config.yaml
horizontal_flip: true
encoder_activation: "gelu"
text_encoder_activation: "gelu"
text_encoder_head_dim: 64
text_encoder_parallel_block: false
lr: 0.0017
momentum: 0.9
orthogonalizer: "newton_schulz_5"
Rows from block 4 of the text encoder of a small contrastive image-text model, named by matrix and row number. Rows with one number belong to one neuron. Each number is 128 + 32 x the weight over its row's rms, rounded and kept within 0 to 255. All counts start at 0. Numbers have three digits each.
After each neuron's rows are labels from the 100 texts, of 14976, where the neuron reaches its highest value: "fires on" is the input token at the peak. Only what is clearly more common there than usual is listed. The data: photos of plants and fungi (iNaturalist).
# fc1: MLP up (text_encoder.blocks.4.mlp.fc1.weight, 1024x256), inputs 0-127
# fc2: MLP down (text_encoder.blocks.4.mlp.fc2.weight, 256x1024, transposed), outputs 0-127

fc1.215:032129158167122142178098097133103069221139174127124209080103144071113115102140098191104165082024202124146106077123164158076141131191132133078135086140187182089148127164145145110096152069172097138090141150144143113166135174074116090108143127119133113139050147096130134143144170148117127119112153121140085113119108149130121094141117123077141093085147093176139069093117092116131160096099
fc2.215:151105113148174151101136178108129163054149081104074125114146127151114148137133163167173103129157112166107137176084125106132104092134080084152107099164125087184092131115102144150139181142106126098096090167152128162118136088205148120133108164090125128188132102204127129073128127108128127160061124151083136115198168116088162099133162103106227158092102071067158139183173106129167115106128
fires on: "b"

fc1.402:095098111137119188104096117130081159160087076101113135167154118110108091130089120069139140075109180082081121123115132148117112125165074111140161064058130150121103162171102144130121107108185127185124118135113152103099116114146073128107162096116162151122165158125126142154106098111131152161185145155097160058123137119144128176144115216118168125131092153095068120179126090081104166074114
fc2.402:130148115144136085142105168164167097128162135152130125088097160186136138146168162172193122124167148173157122138097111094135131143093159089135180166195074056117096093098140115109133118138079099074127122087178082148120149129095195159109106123114082079154092084159140101116160132121102137154087078113167154186092088179156158080107110065103115157093180174176160102066116152163148122159135
fires on: "c"

fc1.298:153214151087116135198140121131122141183075123083094161105143109117097052084171146077092146116228201124038134077144077144159135153150123139164154121081114114117112165128114155162120098189136120094128154139143162135133178151144132090131155123165078131110140203113128175149126113105118168117096074126098119088155111156136123178111177142126158159131110131078093096112154043087127123187151
fc2.298:140112105222183161080175159112144094102161070201170160093127147135177083225128117158128096132049007163144129150097119069095134148123143142109099162166090144136122146101142111095162094129081101169152160108099087072150115107151113088122096129112142145126140106134127092130135121130154093126116143121160160067170127126132125102123123112101127197154158148125137180128110171133083135077113
fires on: "u"; "x"; "n"

fc1.689:124161082203114131128105147152171029121141148109125080124058116093129166107202158144108074131181138156218174082187125094151052105135150126097145172150156124109124108136131143146133151129076126125143130101107102161075166107170132116113109084092173074119122086094206183112105132135176112069168131140149123189146141142142132118108120036133092114124094087135150150178114114183126146128138
fc2.689:137082101085107120107132119141107190137120117170130152124176173195143119166069101151063146146125110088055126126051122129139166188140154154135138117096111137160169132104138146160123093121117124107172166110161215119154075127098110160125138146125108211132167160172077078160109110116105111154090123101138139033122122093119100149179123208131145141162114141131083106044157154134129121122106
fires on: "u"; "("

fc1.694:094105063159118112104143169085187141137131124117128150110081134031070111123125137115106142147207149131104201112124077036140189146117168122133080150103143110117175122120178119198098098184135187099142156171114069088189089168152120152083174098130141168143142143145162196110125178112128150124159124096169150124102053128164090118136139190105097116139070091082159120132147139084138141157112
fc2.694:117115137127105146120189128145115093101084169185149109111096156160144162158138161162116155163113052179125144152178117146112125158150115190135089108104139134165129124109153162123132161117138073063163071147110159104127171112189080150156174143169111140139053165116131070131110143147107127093076131147175101169186126056121101084058056151124219144118139125146114147147134134158106190105126
fires on: "g"; "c"

fc1.328:134131134171100120156103073155110112090201111140146191188102064116089123147165165083102154112125123064162133104183103040160151136144164087102096121142205118158095102123105147168152133116134124174141173132152121100142098130112085142126093114155147150135127123091155167091099113061107130097129127119111169146157116156157140183090183133098199154123212141102112045131133111118158142136075
fc2.328:138083111133155105089177128145111074152094095113159181097177146149085129164135178173102082133134128181129085108064132139119097135164113151145179140104066058127221144095207119139127078100121092089094072126149128143133133132147118086106145147154138083160128173181132088095081130091067135138158140076119105094105118140146104085162145139127097163155113119146112155066104115096153113110100
fires on: "d"

fc1.736:116112159173062114200170110131129124094138151115131139155131144091115133116164107084127139143088107182076125150146147179124175150091157160164169151123058124118080158127136185067137108067142158050110139152142142119133101185147096103090134120096145171149069125098147126077132180122110075137139179128125140139124151101080127117187109118084119179190094189122141156120134123142083142076087
fc2.736:112092123184163142147124132148085133140136139172091191111161145122129121136140136111124145211133127077124071128213097082170143138126155135141173122169143111118107125110105151097165137094142177059150166136163172105122098187140099047086062114146148109136124127113131080092122158138121123089154118155117111168095174085094100185124143136120112113129124145187136138131172109077143071079071
fires on: "s"

fc1.546:138149141090122139107121109134105105146092170144108168128168125090148111146123148076095134189174192100123143086090106119201101095082189134193201152086177156105153128195156097122112145156137119138148157125143143145162105113130143175177053108124086109181124170134166151143137193145100160143131156121152105136170131084131170119146128157120120159136125157110157143151202150182124106134096
fc2.546:141112120164154143080125161116141175166155105154167118149080138116173132115153108151115151063107122111101165156182185102092092130131072140066146114173127118111109085077130126176163081096130124141165162128133143116115122150180125110090143159073205171076079059115088101126119154139156099064108152136097108112131149145129111106185151059138093102147159135154124163107100175075099194110155
fires on: "m"

fc1.640:125110087112119132123158123113134162177125087171149111098121128146106107121138090125156098139179097068130156083164158110150156130129169158117124124114127126102191167156158162151104078164170146134080117132173170132158163047135134175163189095145106140194112064140123126110114123134102094095128147086114038113108098112160140048150106156142157136147170160142069118109143096137079195117108
fc2.640:152100149102110174097150085121118156120114171131117109143158137109149145137118081137151125134124152126134138101165167131161083092147165155142061214170112130181158127144122128178153055145139081052087162088103105144157123118168097153184129158101148137105154079123175057125131118149157093101127179128068117132078146071159103127119158100118124132177140082160118127130093140118071203063125
fires on: "c"; "j"

fc1.726:108138142129105134076134096108177171129139121068155108141142126099119148126120082140094111178118102118114152146160118115147112141164164114117202130168113154155122139168095119160127131138149067119152104162120113152124220100152093085142145077050165143137189179120149144120124153121165169159148102092162163100128085147155124125152160113092152138113116082156080158169119113085185127140074
fc2.726:111114098190171139171137098120084129117180133186116062077101143179106110131143172123122108113106138119116105092086104117079167159089098154163139146086162110107098153169119196133126116099097138102159143109151181112112121114115124151127131148161072090150101164148058079134111131068125111099160137140113116152119116127149117147101081159195090107110144154127159087127162162183103113159126
fires on: "c"

fc1.523:199168120087165159096130157078139140104085170085121099147142152120116148121197136138106131110128120120150179077117103135139213151095112159133075128098096059082116118129129093104101124128197076120119119107141124119136123117106110140121124098138155148152085076077105119113131150137110140123173089050146122155064133128168103134067125085080127136112174183165168144103215109095109099161100
fc2.523:118105105104122190121153126142130122128153140180166129113095128156168120110088110090101126193165184129171160134105165118108084139121131075119141136124158203173118081136159176122080163111070168087128114144160143106127151106061179074128122140189070126065130125141193139114076113092124121114119155154122119093124136179090186164182152181216108077135062089149064113142157093213132145114203
fires on: "r"

fc1.182:199124088110133140113143167155166099136101072175137117107083135150117166082108124139079090115168092162125131170066127199085145151135060130075143133176067106078095148122111151141097086115055135183123081104083149162054137158086145125131127112089122126115094120127113119127156116084134166170135077163127158111152114186119103054178111124145075104184107115127160139095146182123135151085146
fc2.182:102126106139094107136122118129089174161129156124117088111165103115179063137103115130158179087089174101165141097197162077143144114147172099138129107112180162166119130199066097127184184140161127120149194130156137133169109126177106127087141163144158132174128163168113119107111129119131122091113144126118126134107124067173141160066166125109162153111139098149169128153120182132136154205126
fires on: "g"

fc1.123:120117111173074132140119127100125050113078166119147096070135145102138137119126171113101113113231132101124171118127098139143167139156147115063111131086109174124155125123069127104150098124214141155108160122126171155100071169110140119072139169147088090173116119109142161108108102139101141088151116161165117125123147140124145156102130113120086131120128140097163063131158126168124101108082
fc2.123:070120113092100155104164105083127087112131095098094138121150156157109101146060077133121155145138131174135096118090155153156074136051127098169128082181110072160067157091156098149071213133115130113154091151173147158110107113137168107171100044148152130076131110118096086122110130105123130127113138109135109130125079179129173131113126072131148165152095149113116154145107128077114118142162
fires on: "r"

fc1.745:066103103104141137136112133102180067111100149088147069072158123136125151165129119115157151162132129186146124147119116080119118126173158102129142110149152185094165133139095117151134150113103103113119086132161108141192139105156165138084118139128147049156061144093101165134145172168140126110101116139153113145132103053177094081166080109144122180079063127125134189102098162130101107076124
fc2.745:136125092164094119123200108122103130094153114162111080125098165198098126112117123128129112124117147049154171146123165165098098114118115144122120121132117082135085086145130129138116101161125128126185198098103144144088135169075130132153159075092104154137182127159127090140099106112080145086124097118089127128137121210115129185101118143096135048182204108133075087124099142145148149169098
fires on: "s"; "n"

fc1.494:110116152132108111147160170103160158130161189113143075106096145165114155095069174130133130107148086172089154179152114176167088145130148092108104069126186122165126108149149133092180090197180121138116090079097100128049137104176132130103115104098143160121153079130161114155146098110169086141124144134151195169141127132110134166138182124112101103104147113137098108153116145077094090103116
fc2.494:170136127117126154145108141147086089146128149136147154181121110045158112119159128115119126098125148108134141076109139102107181165102160119135158132126080163139108141119131134163104121057123160159134143170125187127142128101112108116089095157174160049141097150093086114099090134134087178082144095166077107127116072158151161093116103110158101161140100144082182102138136160118172144157132
fires on: "r"

fc1.704:134087144126113168087116179126158101124173181106111137128128104099093081144117137141115111101111135134137105148138064100133085145141120111155141096125137129143149131161131112172134093131090112109105081123204141188104160068112181069120112122157144166096103190083114140110140131153149114147132117121148152129132123090138103176158115155098123060142095125134149086169095100145114156044118
fc2.704:125194122115086116150110090084139146089160078151157157110067151088128215126144085120140115173100146120117097117061140145163162062131124138143172104183119114104103145117117126069169187107142184145138100187101109125144079155085075145140119172124119136124163144155120082087129127078133159139173184122117131192115128162108108060135160153150086154133182060135068162137142095116151109162102
fires on: "c"

fc1.673:180171136129151136072109095163108053140156127141201182119163114094126108108165156086083104134144136104108115080148093034184123135141201138131174185156181113147117142152151169116120130131129089149100154159169145093053158124129090138153097098153103143175159143104088127116116163148114117096154130162099162084096106153117124117081116098108201108159152150098206122083120099161138163135092
fc2.673:141064133129071121151102136154113120180148118154143122143102122171073101141121200178143093047116213154078118091109102097076093103157110133129200091107126084138152018089127104124138112100089120135142155098154116094124095101118107140099123122073072143148137111196158145130131114118167078083097150081069126138172129138198100090162198144089087169103080123148071156112149111102101166117143
fires on: "y"

fc1.624:192132114112125105176134112143126114166163082165141168145087127102169081092204087130155131091110155115128160062124173139106143130137151158112101190124118124156082125130135126149113162108145148206138170107125081111095098173080120083187041141147082073135124135122160090120134114158162151137190138127122157159130115188129079099144156138171109097207125191099169132186097159053089155094145
fc2.624:040132155154116161113081146128142171062129170121135085144080152125143140129035193089097125147124120115119103139165088133129100089151067113148180090174153176134167115124109108123160137094089106086149092090155139172149124116147149196076160158124184198154150089177088220110122154122076141087066143127170120117124166074153142108113106108098136147064139094104091135115130126184177123175132
fires on: "y"

fc1.646:149141123085098108120134122135173091068131107116063210180161141140156099128122086127154151123143107093096174185134144146125157150097167168158114176149095128088126115125104162134086158114132110122165150110149139116143133110071142095096168107163112188144148118234051093146126088173088145136114156124103160065147152108115161167117147157175192119176189130194125084181132169128082134123158
fc2.646:113118092176114143171157141106101134155121142078191131077109132142099221131100144122104103200099147162187110093126141127108111102170108130117117101086145078177144098130167142082138123143147158091109101175144138123141151103135118105194171126112131038100110144032226179139128143137125124131186067058170115168118138155110116133154125118066143101091070105078076133065085080110151125119139
fires on: "t"

fc1.551:109123137166117154160112182091194153158088140123112078162160125132065158144161128115118147150057125152110161169159073139122130071133182106221114070102113163107105110074174091118154133089196097088171123190157118146094174106148106094130170113146109141143119082048133148116136099172148096105157067131081135146100142092093124130120108122097212156107159128111132127111171202126097108064125
fc2.551:143084171150165155067151039169082092080136161139129188124120133106170135129134094121097147151152103093134111124113146150136094140117141161041163178179148129110150207210120116099138102137101179140103114101124147116137111153104153134147120088106162129081096099127179154116183098087128122092110165113183083121142117135097130154179116092139072054162094090113100085108144077124158122138108
fires on: "m"

fc1.24:158117139049110109140134169159159121105095177107089138155134120115152164110066099141139150099166169142112103188141096120149128142111136097168157117057149152107129102135096169079103108105096096090108137099147205082111183116107145103123069110150136157160056105075099115150143120153040111138072156151194083108132161091133110108102113097103154126097155138167070055128125153149146126174085
fc2.24:141129141187097161151160118115116172129136163133196143152178155128125113102174138111058082193116148083202206119103103136132099121144170149062076107158070092132138090133164104119128157168134164094149125159081094147123111115095097143109126102109110079103157111131154142132121073157201116139165098092093164152105098157101196168196133190173123099165121103104161190054149053133078172098155
fires on: "r"; "l"

fc1.563:118109107095141136116120114120172099130049112165173165135136168111127153096109174182078151135103093182077120153121143158168119159173084115124130120104089105178135118166109160092179119137166169112090133155135097167104157146143093143110141123147147163145145051099065085150157122101151141120137073194146117116147100165127111108098135137109111098129197156122179079089137141185132126034161
fc2.563:073097211201143126152151129104101117131154145065104146180115080129109093172151074116173079109084154101141115107075070093095155118064120166167110127146178114153141124131118173152109149130115122155143139107139151152159143094159130127127122114135104113120140163127120174103117128161143099109097163125124118174105171074104110152136106081107143153117047112083137136186174140107128162148101
fires on: "b"

fc1.759:064150135149144150179114120097111157156092151125106144074107166144117137134162174070119142077115155086090147164115162168121160094116105137124132100062178105107083121086117106150140091168118149137091169143159095134124126096124121141134104108120056134156142121152152183103072149132154097121145136159101132114104096108169069157163119182165100209083184135095111148144120117138090128166081
fc2.759:126118126107148149164154136127143143103158094112151069178099150130158093073110125142072134140149092134182132068139123105123080145127127119149093103150079149141146177181140129177120111140095085097135118051103097189104166117139140166125120150133125083117135105162081101173133047125106141108153153122099153098108142159086191066142194117163191120192092139112050111121130144197133134157118
fires on: "u"

fc1.322:158133159106088122126108151184145154126059084155127119166129183168139148104111129092160085158107157181160075091066114149132130087169096168154104087169126185109139123201119107112193240152106127126164097137132153140138142075116104158134100119103122083129141112161171161089167159126130163108123089114077082129102101192122132080140168133133148127136094100102179115144137152146116097086208
fc2.322:101086166131115096148098150168134167184125148111108163084136104130156104134156104153150176073159127049115139126153133109101104144127170059090112109164096179136124073165114172125096076157133092183108189112121082162121149127122131092125131143091148194116102065078116083151104171157181092109075177160106115150135142043118121157107123067109136092160204124141156142129125091091139175164077
fires on: "b"

fc1.495:119116087134100112136088141118156138151154038152084130143119196129222123129128153091095164077128103113104193145059199155122180149092127113153075080153096140193115121114088117168097166150126177107155144078088114136166124204148120135105120127127108067092127131131102169120146086128089110130106101183132108144123163110143147113134105149148152135182109116138080084141134158107108106103105
fc2.495:135128210127133182139122143118146145154107160072145109073126081071117143103136092163142090165105193132166083163154128116101090116092079123185084148172084090130126132132212092137102127118104072121128150131170081153127164112133144119091140101166190131123129138151135157144103164092118156097156110134168125135095086104111135162124122081078164170115168143171109136120111184131126189139101
fires on: "r"

fc1.690:077138132161128116175171089127084154131093082106141143146137118134132140167163154127095170142095092167098158136142172136180129122150169174139171114155112123102148118115085178133124125142226130152157134137161051121138152115183096162055206136107150187054160147130072077145092109137166105099119130152093138150116105141134142151133131071120167115137125142159172086153102120150122136141161
fc2.690:092146143165150065126143116120104074081148115105151164102126168156094109094156130169186109097108091094105141144092098111117137147122100095141141170150119132126091130127123164115128101119082142158087156125073132156106131141084146118167136099092130033184105109109136186074173101126037151146140076134106093133180175164174128109118124112128129101118107150094108080131099157072171110092107
fires on: "b"

fc1.527:073156110148143106104162075144131181139108055157097194169149142138115179148128106088109152138135125125149147168139130126088118114119149115149149117066103112141127098117172148152173115124159163156135181142132079103151128142108099187150151115102123212135186110161088086163149136140131149133112149147145132103199095124107112174108137133131181130155198166141079110124173104125110137143133
fc2.527:151075137147137166158092158202120092074115177124161108096114128108132140104127167159095094176147109154066115106126138103169164131127092178147150184202127142133128140121110201135128094118098101088103108150146123131161103105104123098159147134146137076132084138118164175094118151132059113106134124118157134120067194133157156060132088117137176147079060104131146119129109134143145123100071
fires on: "t"

fc1.642:103173120147136068139138076106222116114112160140071117125171177133116156111183133122092146123199159168104174106165104130095110127148168098099125133071097151164126118150143130145155167117131191112120157084151141131093146134120092139066109101134094151095164144118130170181170147148152153118116124135167102137173145191138128222115157137096139105134178173146087122149113143145121150129139
fc2.642:184105096149148163131196155127077097085147140129151136142109119132157083127084124117102124174118077085152104116111213121141133130145126178130149141170155113151131157131171136119083109147105084137175133188102106084162112117094149127172116138123133151116123134127130062118085095115133106118146123123164156121108121088110142031168097133168114191158086080079131155079148159122115100116146
fires on: "t"; "g"

fc1.458:110041104103153107155090214131134111132156135128130138142153098084151090113164144165109044155155118172178159130145121147145024117119201184152100135104144088118106135117047122153099148168082149155143113065138119092155169106117165079076167065139135067114109134144091133125104144120145116135111132118118083156108143080128126084103122136143085131161107128150108058145141143113127056176161
fc2.458:171184133103088098088162109085132133175104125113128084163104178167105134170087078101146180099169111073094129128127093098125189176111103039117138098127076099136190153120144145113138083103149143120094136170095125154124077136080113127144159114096107097150121091108157118161060019138137168153186078137160155120111095214113136228138148164130124107121137124109139212096140081183047167107127
fires on: "r"

fc1.652:111131111109117143102116077155128083118117180105134138190149136117118180104133104150091137104131132120091129167161145089170107181132122094120104094127182085086168166115159140053174139094137060123128107154120161070148158045147098194054099122103156199131119153093099160142106148133123079097094137146130110165101142121111097113082110087121202135095157146157091050097120109175163104182094
fc2.652:142095154120107115170145188133120156111158051139099159081130110116110113159127164122093132145136095151153143107063074162132144128116167162111150136093069137129122095107155113165116074168105153110132138092129126144125114148117169092184144143187081061127130092149192110125126071140132171176150125099146126092123105135150165167205133189149075164137105139076178169161160089114111131079203
fires on: "y"

fc1.651:091119184086147055083131139125152128144158127171144167146179073105103120189128123112094145162157088121144110139163135190149132153099101146098124155198148134105123132119129165107160122114066096130107151160150128101129137086140178113131175106157145141085125156126070092131105102070110124149134081192115106132106132071116148147126149201123144131145129126098126125058146205116188170117159
fc2.651:088131116164164126187157161153113128158130145097098149139141199216155088101124102090116129104098202123114207088128130121107100134170133104117130150113100132117113080106082146110150130134159096202133117096118095149108165183119114104138132132095128099127107124124097201148136056091130145123090118069142179126148088201166143109084104064086079126129167114140166116159147138122067116163143
fires on: "g"; "'"

fc1.289:175150165062055094127141162122193134160150146109139154131163118213171183150110113123150162144111109160142112132108146161088181152121123137165098122081097091167123139143120121135132115163128143136128151103091150068178126146121098120136093129154108185150102104113138130155131127222128073116094167062139126113154110146175083136174093136134135119120153110128092124081124161157095078132139
fc2.289:067136089160136139115125142113104128096089134098136106120080137026111156124118146175153127140135104134152120122150140097117093102155110176095124198156131155083116081136151148132112109109116136098128073171158146141103120111089182104165146087133151100099143149113204108155151146115129162153183114120139128087099191080094148113073154136157195139166128114146131160120147097146179149134116
fires on: "d"

fc1.248:123113151084085154132105130142176138087067110132154184097159128146089119111046121098133146167106168133129076117112137101144147119093155108132150093068095151106193112191073112152103130178149105077122121139171159082127144103146109134145117167157142150162119158121071141139154131165077166159071157176177063041176134151125093176139128089077154135124139130137132105089153130125125077085116
fc2.248:122120141188155094148108158147101137210160121140091136122110116139128103142214139148148111070103118110103147170141123119087116090201077120138107128222123128136080071127128143126154120135119114183114154108077060151152147145148117103137114093077115135090143100124193074109151175121223082111144091130046161230047116120124166093113160127115123142149139133149138178148078128136152190155094
fires on: "b"; "v"

fc1.333:161116127149115151156123164182125099102138097122151127077146139093119147176093151150082051094143114034115151127130095152146122136142140190142147149141091146100131107144122134185120080147133172146118098180135139151097197135113052159146099110148143120103095171161173143141108183091134121160149119124151123135131130132128145151141117117103086117109082143179125154086150151163142109074084
fc2.333:145165151147081090112157144100141166191145187139106132096124136195140069100141124123114217144116144168143114119134173103082173114185104103111108142115130067119133166151119125145165136133129090130144148096072089095131113165124162100112150138113109098140118188124095088107146130118149147164126113104153146107141094112155092080063172146162134144129165125098158125160112164141175151169113
fires on: "g"

fc1.496:059104130177106132148113148124167122134141191119147096079103152126172142112141123084143069145133112064120126125112074149136096145127081115118157150159084035119081205088118109186145081144104140161151100116109101121133190157150163157115150174165153112153105093116091105171134104171120096102123188186141091126097087081135108109137127161133070150130151100120095183166061114146164130146126
fc2.496:132161108103151172156127123130196109176138068114129142181130152115113096117074153179126141120146090110107142066152135115124120172167114137144086138105158152135122080144089103120129124123100064117166152094138113183161107073107073139150135127188046152157153172131103113117103163118142135104106118109095154140132126191132177146115083137100167145076130102148099174142167176140136091130068
fires on: "s"

fc1.188:147056139118097093161079140086148122124157142143082155069111146103125137136175075135173110106099157133193130167156133122077100096067173111090098144115137142186159121085089121157151151095091152126127107152114142132143129175155101148218113135114072169148091141157166143143152129075109178155155110112145113112155146128103110083147123132107111134188192135141148126129093137083141140219162
fc2.188:112136096163149117090144142096097195154106160110140087144162120111171095100098161143130159130134177089079187121090166114119129109156100150157152106148112126072078123128105154167166106153179107123119168124121135133120103120104109128125096161111158089107110058110069117125148190097100127063135146214107110102136152137122115174118104138129126135111058122140134182137074144167135079083154
fires on: "m"

fc1.329:183163116133095147150140188155153092120173144090156094082063091085105124137150099159178108120154138110211122112143118130180071103119166178113192108179180090122111123117153081112142139142082159138089135121103105096114120090173139083121130082054150093112109089091208144071103090146159102086157149109155149127067111150146116137149142113133122123169080103143180205203098053097132161103108
fc2.329:070103094122145102131085066139112166111067123174106102120179178210158119112111144114050102108140126110068124104097130108173159154137112103127116149053082181147119112115120138166126085125120093128188146125172183144133122155063134188122118170156098180135195129170047121177147136119092119127085096110114174141135142100120085122072115160111099151103156101121083067101116179143139094135148
fires on: "y"; "c"

fc1.65:194156138133209134111159132123123203109091125112162124072132138082172072199149141149170126128132153118162124122097107166147155100105128184098145113136113102083125064128168117180060108139117225120126108183165094107148100103111159140138146128100135101142115092120134124141112172133133125128110135118128089074160101115131084154166050109134120150129117152154166236161168116134117192087131
fc2.65:128141118127085150117149140142127134188159144159069140148116111135130120148132099149081148145159120082131088162090195094121114139142072108095124138123122128153154184104155136130185129141141090125101181137073115102156147143193108150162106093109125164114124155139123139111162090081111168116147183135133078114044169156155139117104133151160114086148091131154090017137089181141124076140134
fires on: "b"; "m"

fc1.38:114143117163159093059156130112174151074147057061131130083129130119186130142158113139144176197161165160039129152166092135126122190135158189114186106121158135094107112183108139120126111137155187151128094174119119121077162102125076147112123116140167096166147141107096108127177113066152133172136062083161122101112151158169150185126126147078108181162161174170097108140096133181125085102094
fc2.38:193121086119080172153126175138097163138127121141185159096161115100080136123165133133062102097134131141114115125111083144095154129099133130152141185178101077178114169077160149142110166134129085074107136161107126116144150128179138098112148172129065138077086150164102124186131163112149142091185224127160142087128081077102090139109089101154131144065148088109144124132203155157157089141106
fires on: "c"

fc1.456:062093095101184103147103145135130091108138159075098105114149087150153099176173147132173128125171131091101143108150135132169089125093219121153149073074136144070139111131078107181116131195145163126131165134160065135188126121145169151060145167116131129099155106127116126158112127138149097102114145165102113113145136069118123162114135104201157156094119167102032043187169101160117130104108
fc2.456:159136112131056143078184056116139087125101117139143124147111182162081163135098091130095110132149105152139141136055144142156129139131079102117108160174083082157127153081158129112147086070149124132153114086106161161065106131094165115181105061114115105109104134137124139095114085123101147138137093087139111127103099248129133108140117132071068090178167136126160174101102140073111108127168
fires on: "r"; "u"

fc1.524:119119105153074136180118072150153125061104151173184151146143183104176179112152170166133130116040113180095126101140183070141146164127094121123105146114151117188163109115163141067118121103168109113068102126178168060098148113147095135066072154145146150157115143100141163131119116137119090129086069162116047141105184160144099139141142113072143114085185165136140111057077160153090077148096
fc2.524:137117219173205085124153177140106105113117072078094174125129103125056102129119174112114146102096078058103056150116094146095124065162141136150100119180136166103134150090152147137156137168138150137181171129142061147150143112150148112153109083123083080119139141153147080115139115139122161113147185112037166143146082112117126123129134136131124183164085143131103075185155099070159155081128
fires on: "d"

fc1.668:115102108146161140155157114120062097129130132135147126132188111129184139093126164095124124162155145142086187124160135114170106112081192184154126126090159166102111164119150087133150117114188157122211116114112098121121139095154154151149101140150076188170158105107141077117168124147135104120112151118108082165163159106044116129174101128152053114151072164077093164112174189156115137111089
fc2.668:154134149111123157102074135078121137082173146120141121213110088061132142149129123165130144124077151145085115170121186107126132123138074098116156112215141131160185123120185144179151126147130115149108124137093151167133109156144147149125158109095213121086114137140128159117102177168130057078141145101072124082111117101182092087123111074104126120140215140157165105155129103068128128083138
fires on: "m"

fc1.228:062088155176073161110110107123123163076091123210186117100084119124185090157085146147121111096114129123107146113130071128128135123067116114100140143127116104144135122037179193160147101072136139143121077159119070123165142144185195141168145057181129141122089109184134129126134131163099127111144154125089071165162149025118084137163127160157134143158138088099103182115068151071151117162131
fc2.228:059140137117110149134180116142184114115084087105107167142134155073116150097118129135120129137100108084152161132133164140126108101170101100151139128143113149110130114215091147105151186141110101115087110105126098139102106113148128184129161107125108108133182181088064125126125154147126147112127154126066147173159079123123164107059126094111169157130158107152083091086155126139089128138097
fires on: "s"

fc1.479:121162144066126111111107066138091131110079108142141114146124171124181128116074153119203166119048147089060087119111178092126152107111050106157104125125087134132148124155079078106151093148158127074101136121154186113127121132140137133067150155099089172109174096111104143165122083107115102160094113192149059103108153155133136170134137133096155104101160113096127075149169130138136140130105
fc2.479:133048197187139144120128153147158128131104152098115146106172123128077156165204121181102095114135126148182094117127055118137131082155180123130124133165170105122129173084172164118088138103149153180130076115149030141130152099157167138149076067136150086122122153151150080118153123116132104126146113056078182157123087141116143078130133100116117147141126164139146144096110098092076122110160
fires on: "d"

fc1.17:120194107197113126104167142133173136147100149135084152108180102156113141118113121080098171151181110147147136217092133095128162150111212135151088154193098113106103135091144168090125156107173084137125137136133140060170136123132159160148137101138143164170136096175086075110131092168075123128165122113111161124082112137101075128136112092145166131123108128111172103126139165107036112162152
fc2.17:178104119102129112144069122096114111084150087092157109102102141107130124164128105139138083149137124130134126069160114137161097130110069150110155126065144162125149111121141105150132091138107174117133139167137158144119105133098130110151151153125118126093131111088186231145106133121160169091093133086155095087147162112122185117147092113132124104139126116117059127164113076133225108086141
fires on: "m"; "("

fc1.414:102135130165041114179102140133096071156184143121162106084070138102170137141150084128084127117127145116092130127103135124127123132116075122105138160147113075162106157136156134104147126051083080172127081123087096144090147106134163175154128103139100091170036091181122090089119104162171120081115136115148079083108124071152071133166143144177052168117103055113056184167095171167182143190140
fc2.414:123196154137175170155133189107196156179101068156166101132165141116138115152095147136104083134112101055120182085160098147129092192104103119149111067108113111102118166122113135142120158167115083121120149099121140142121132101146112151115174098136096094175208174127082146135140116155117197128098144091148177135148144187119193139136101120132130109180141063143109115115125157178057139123101
fires on: "s"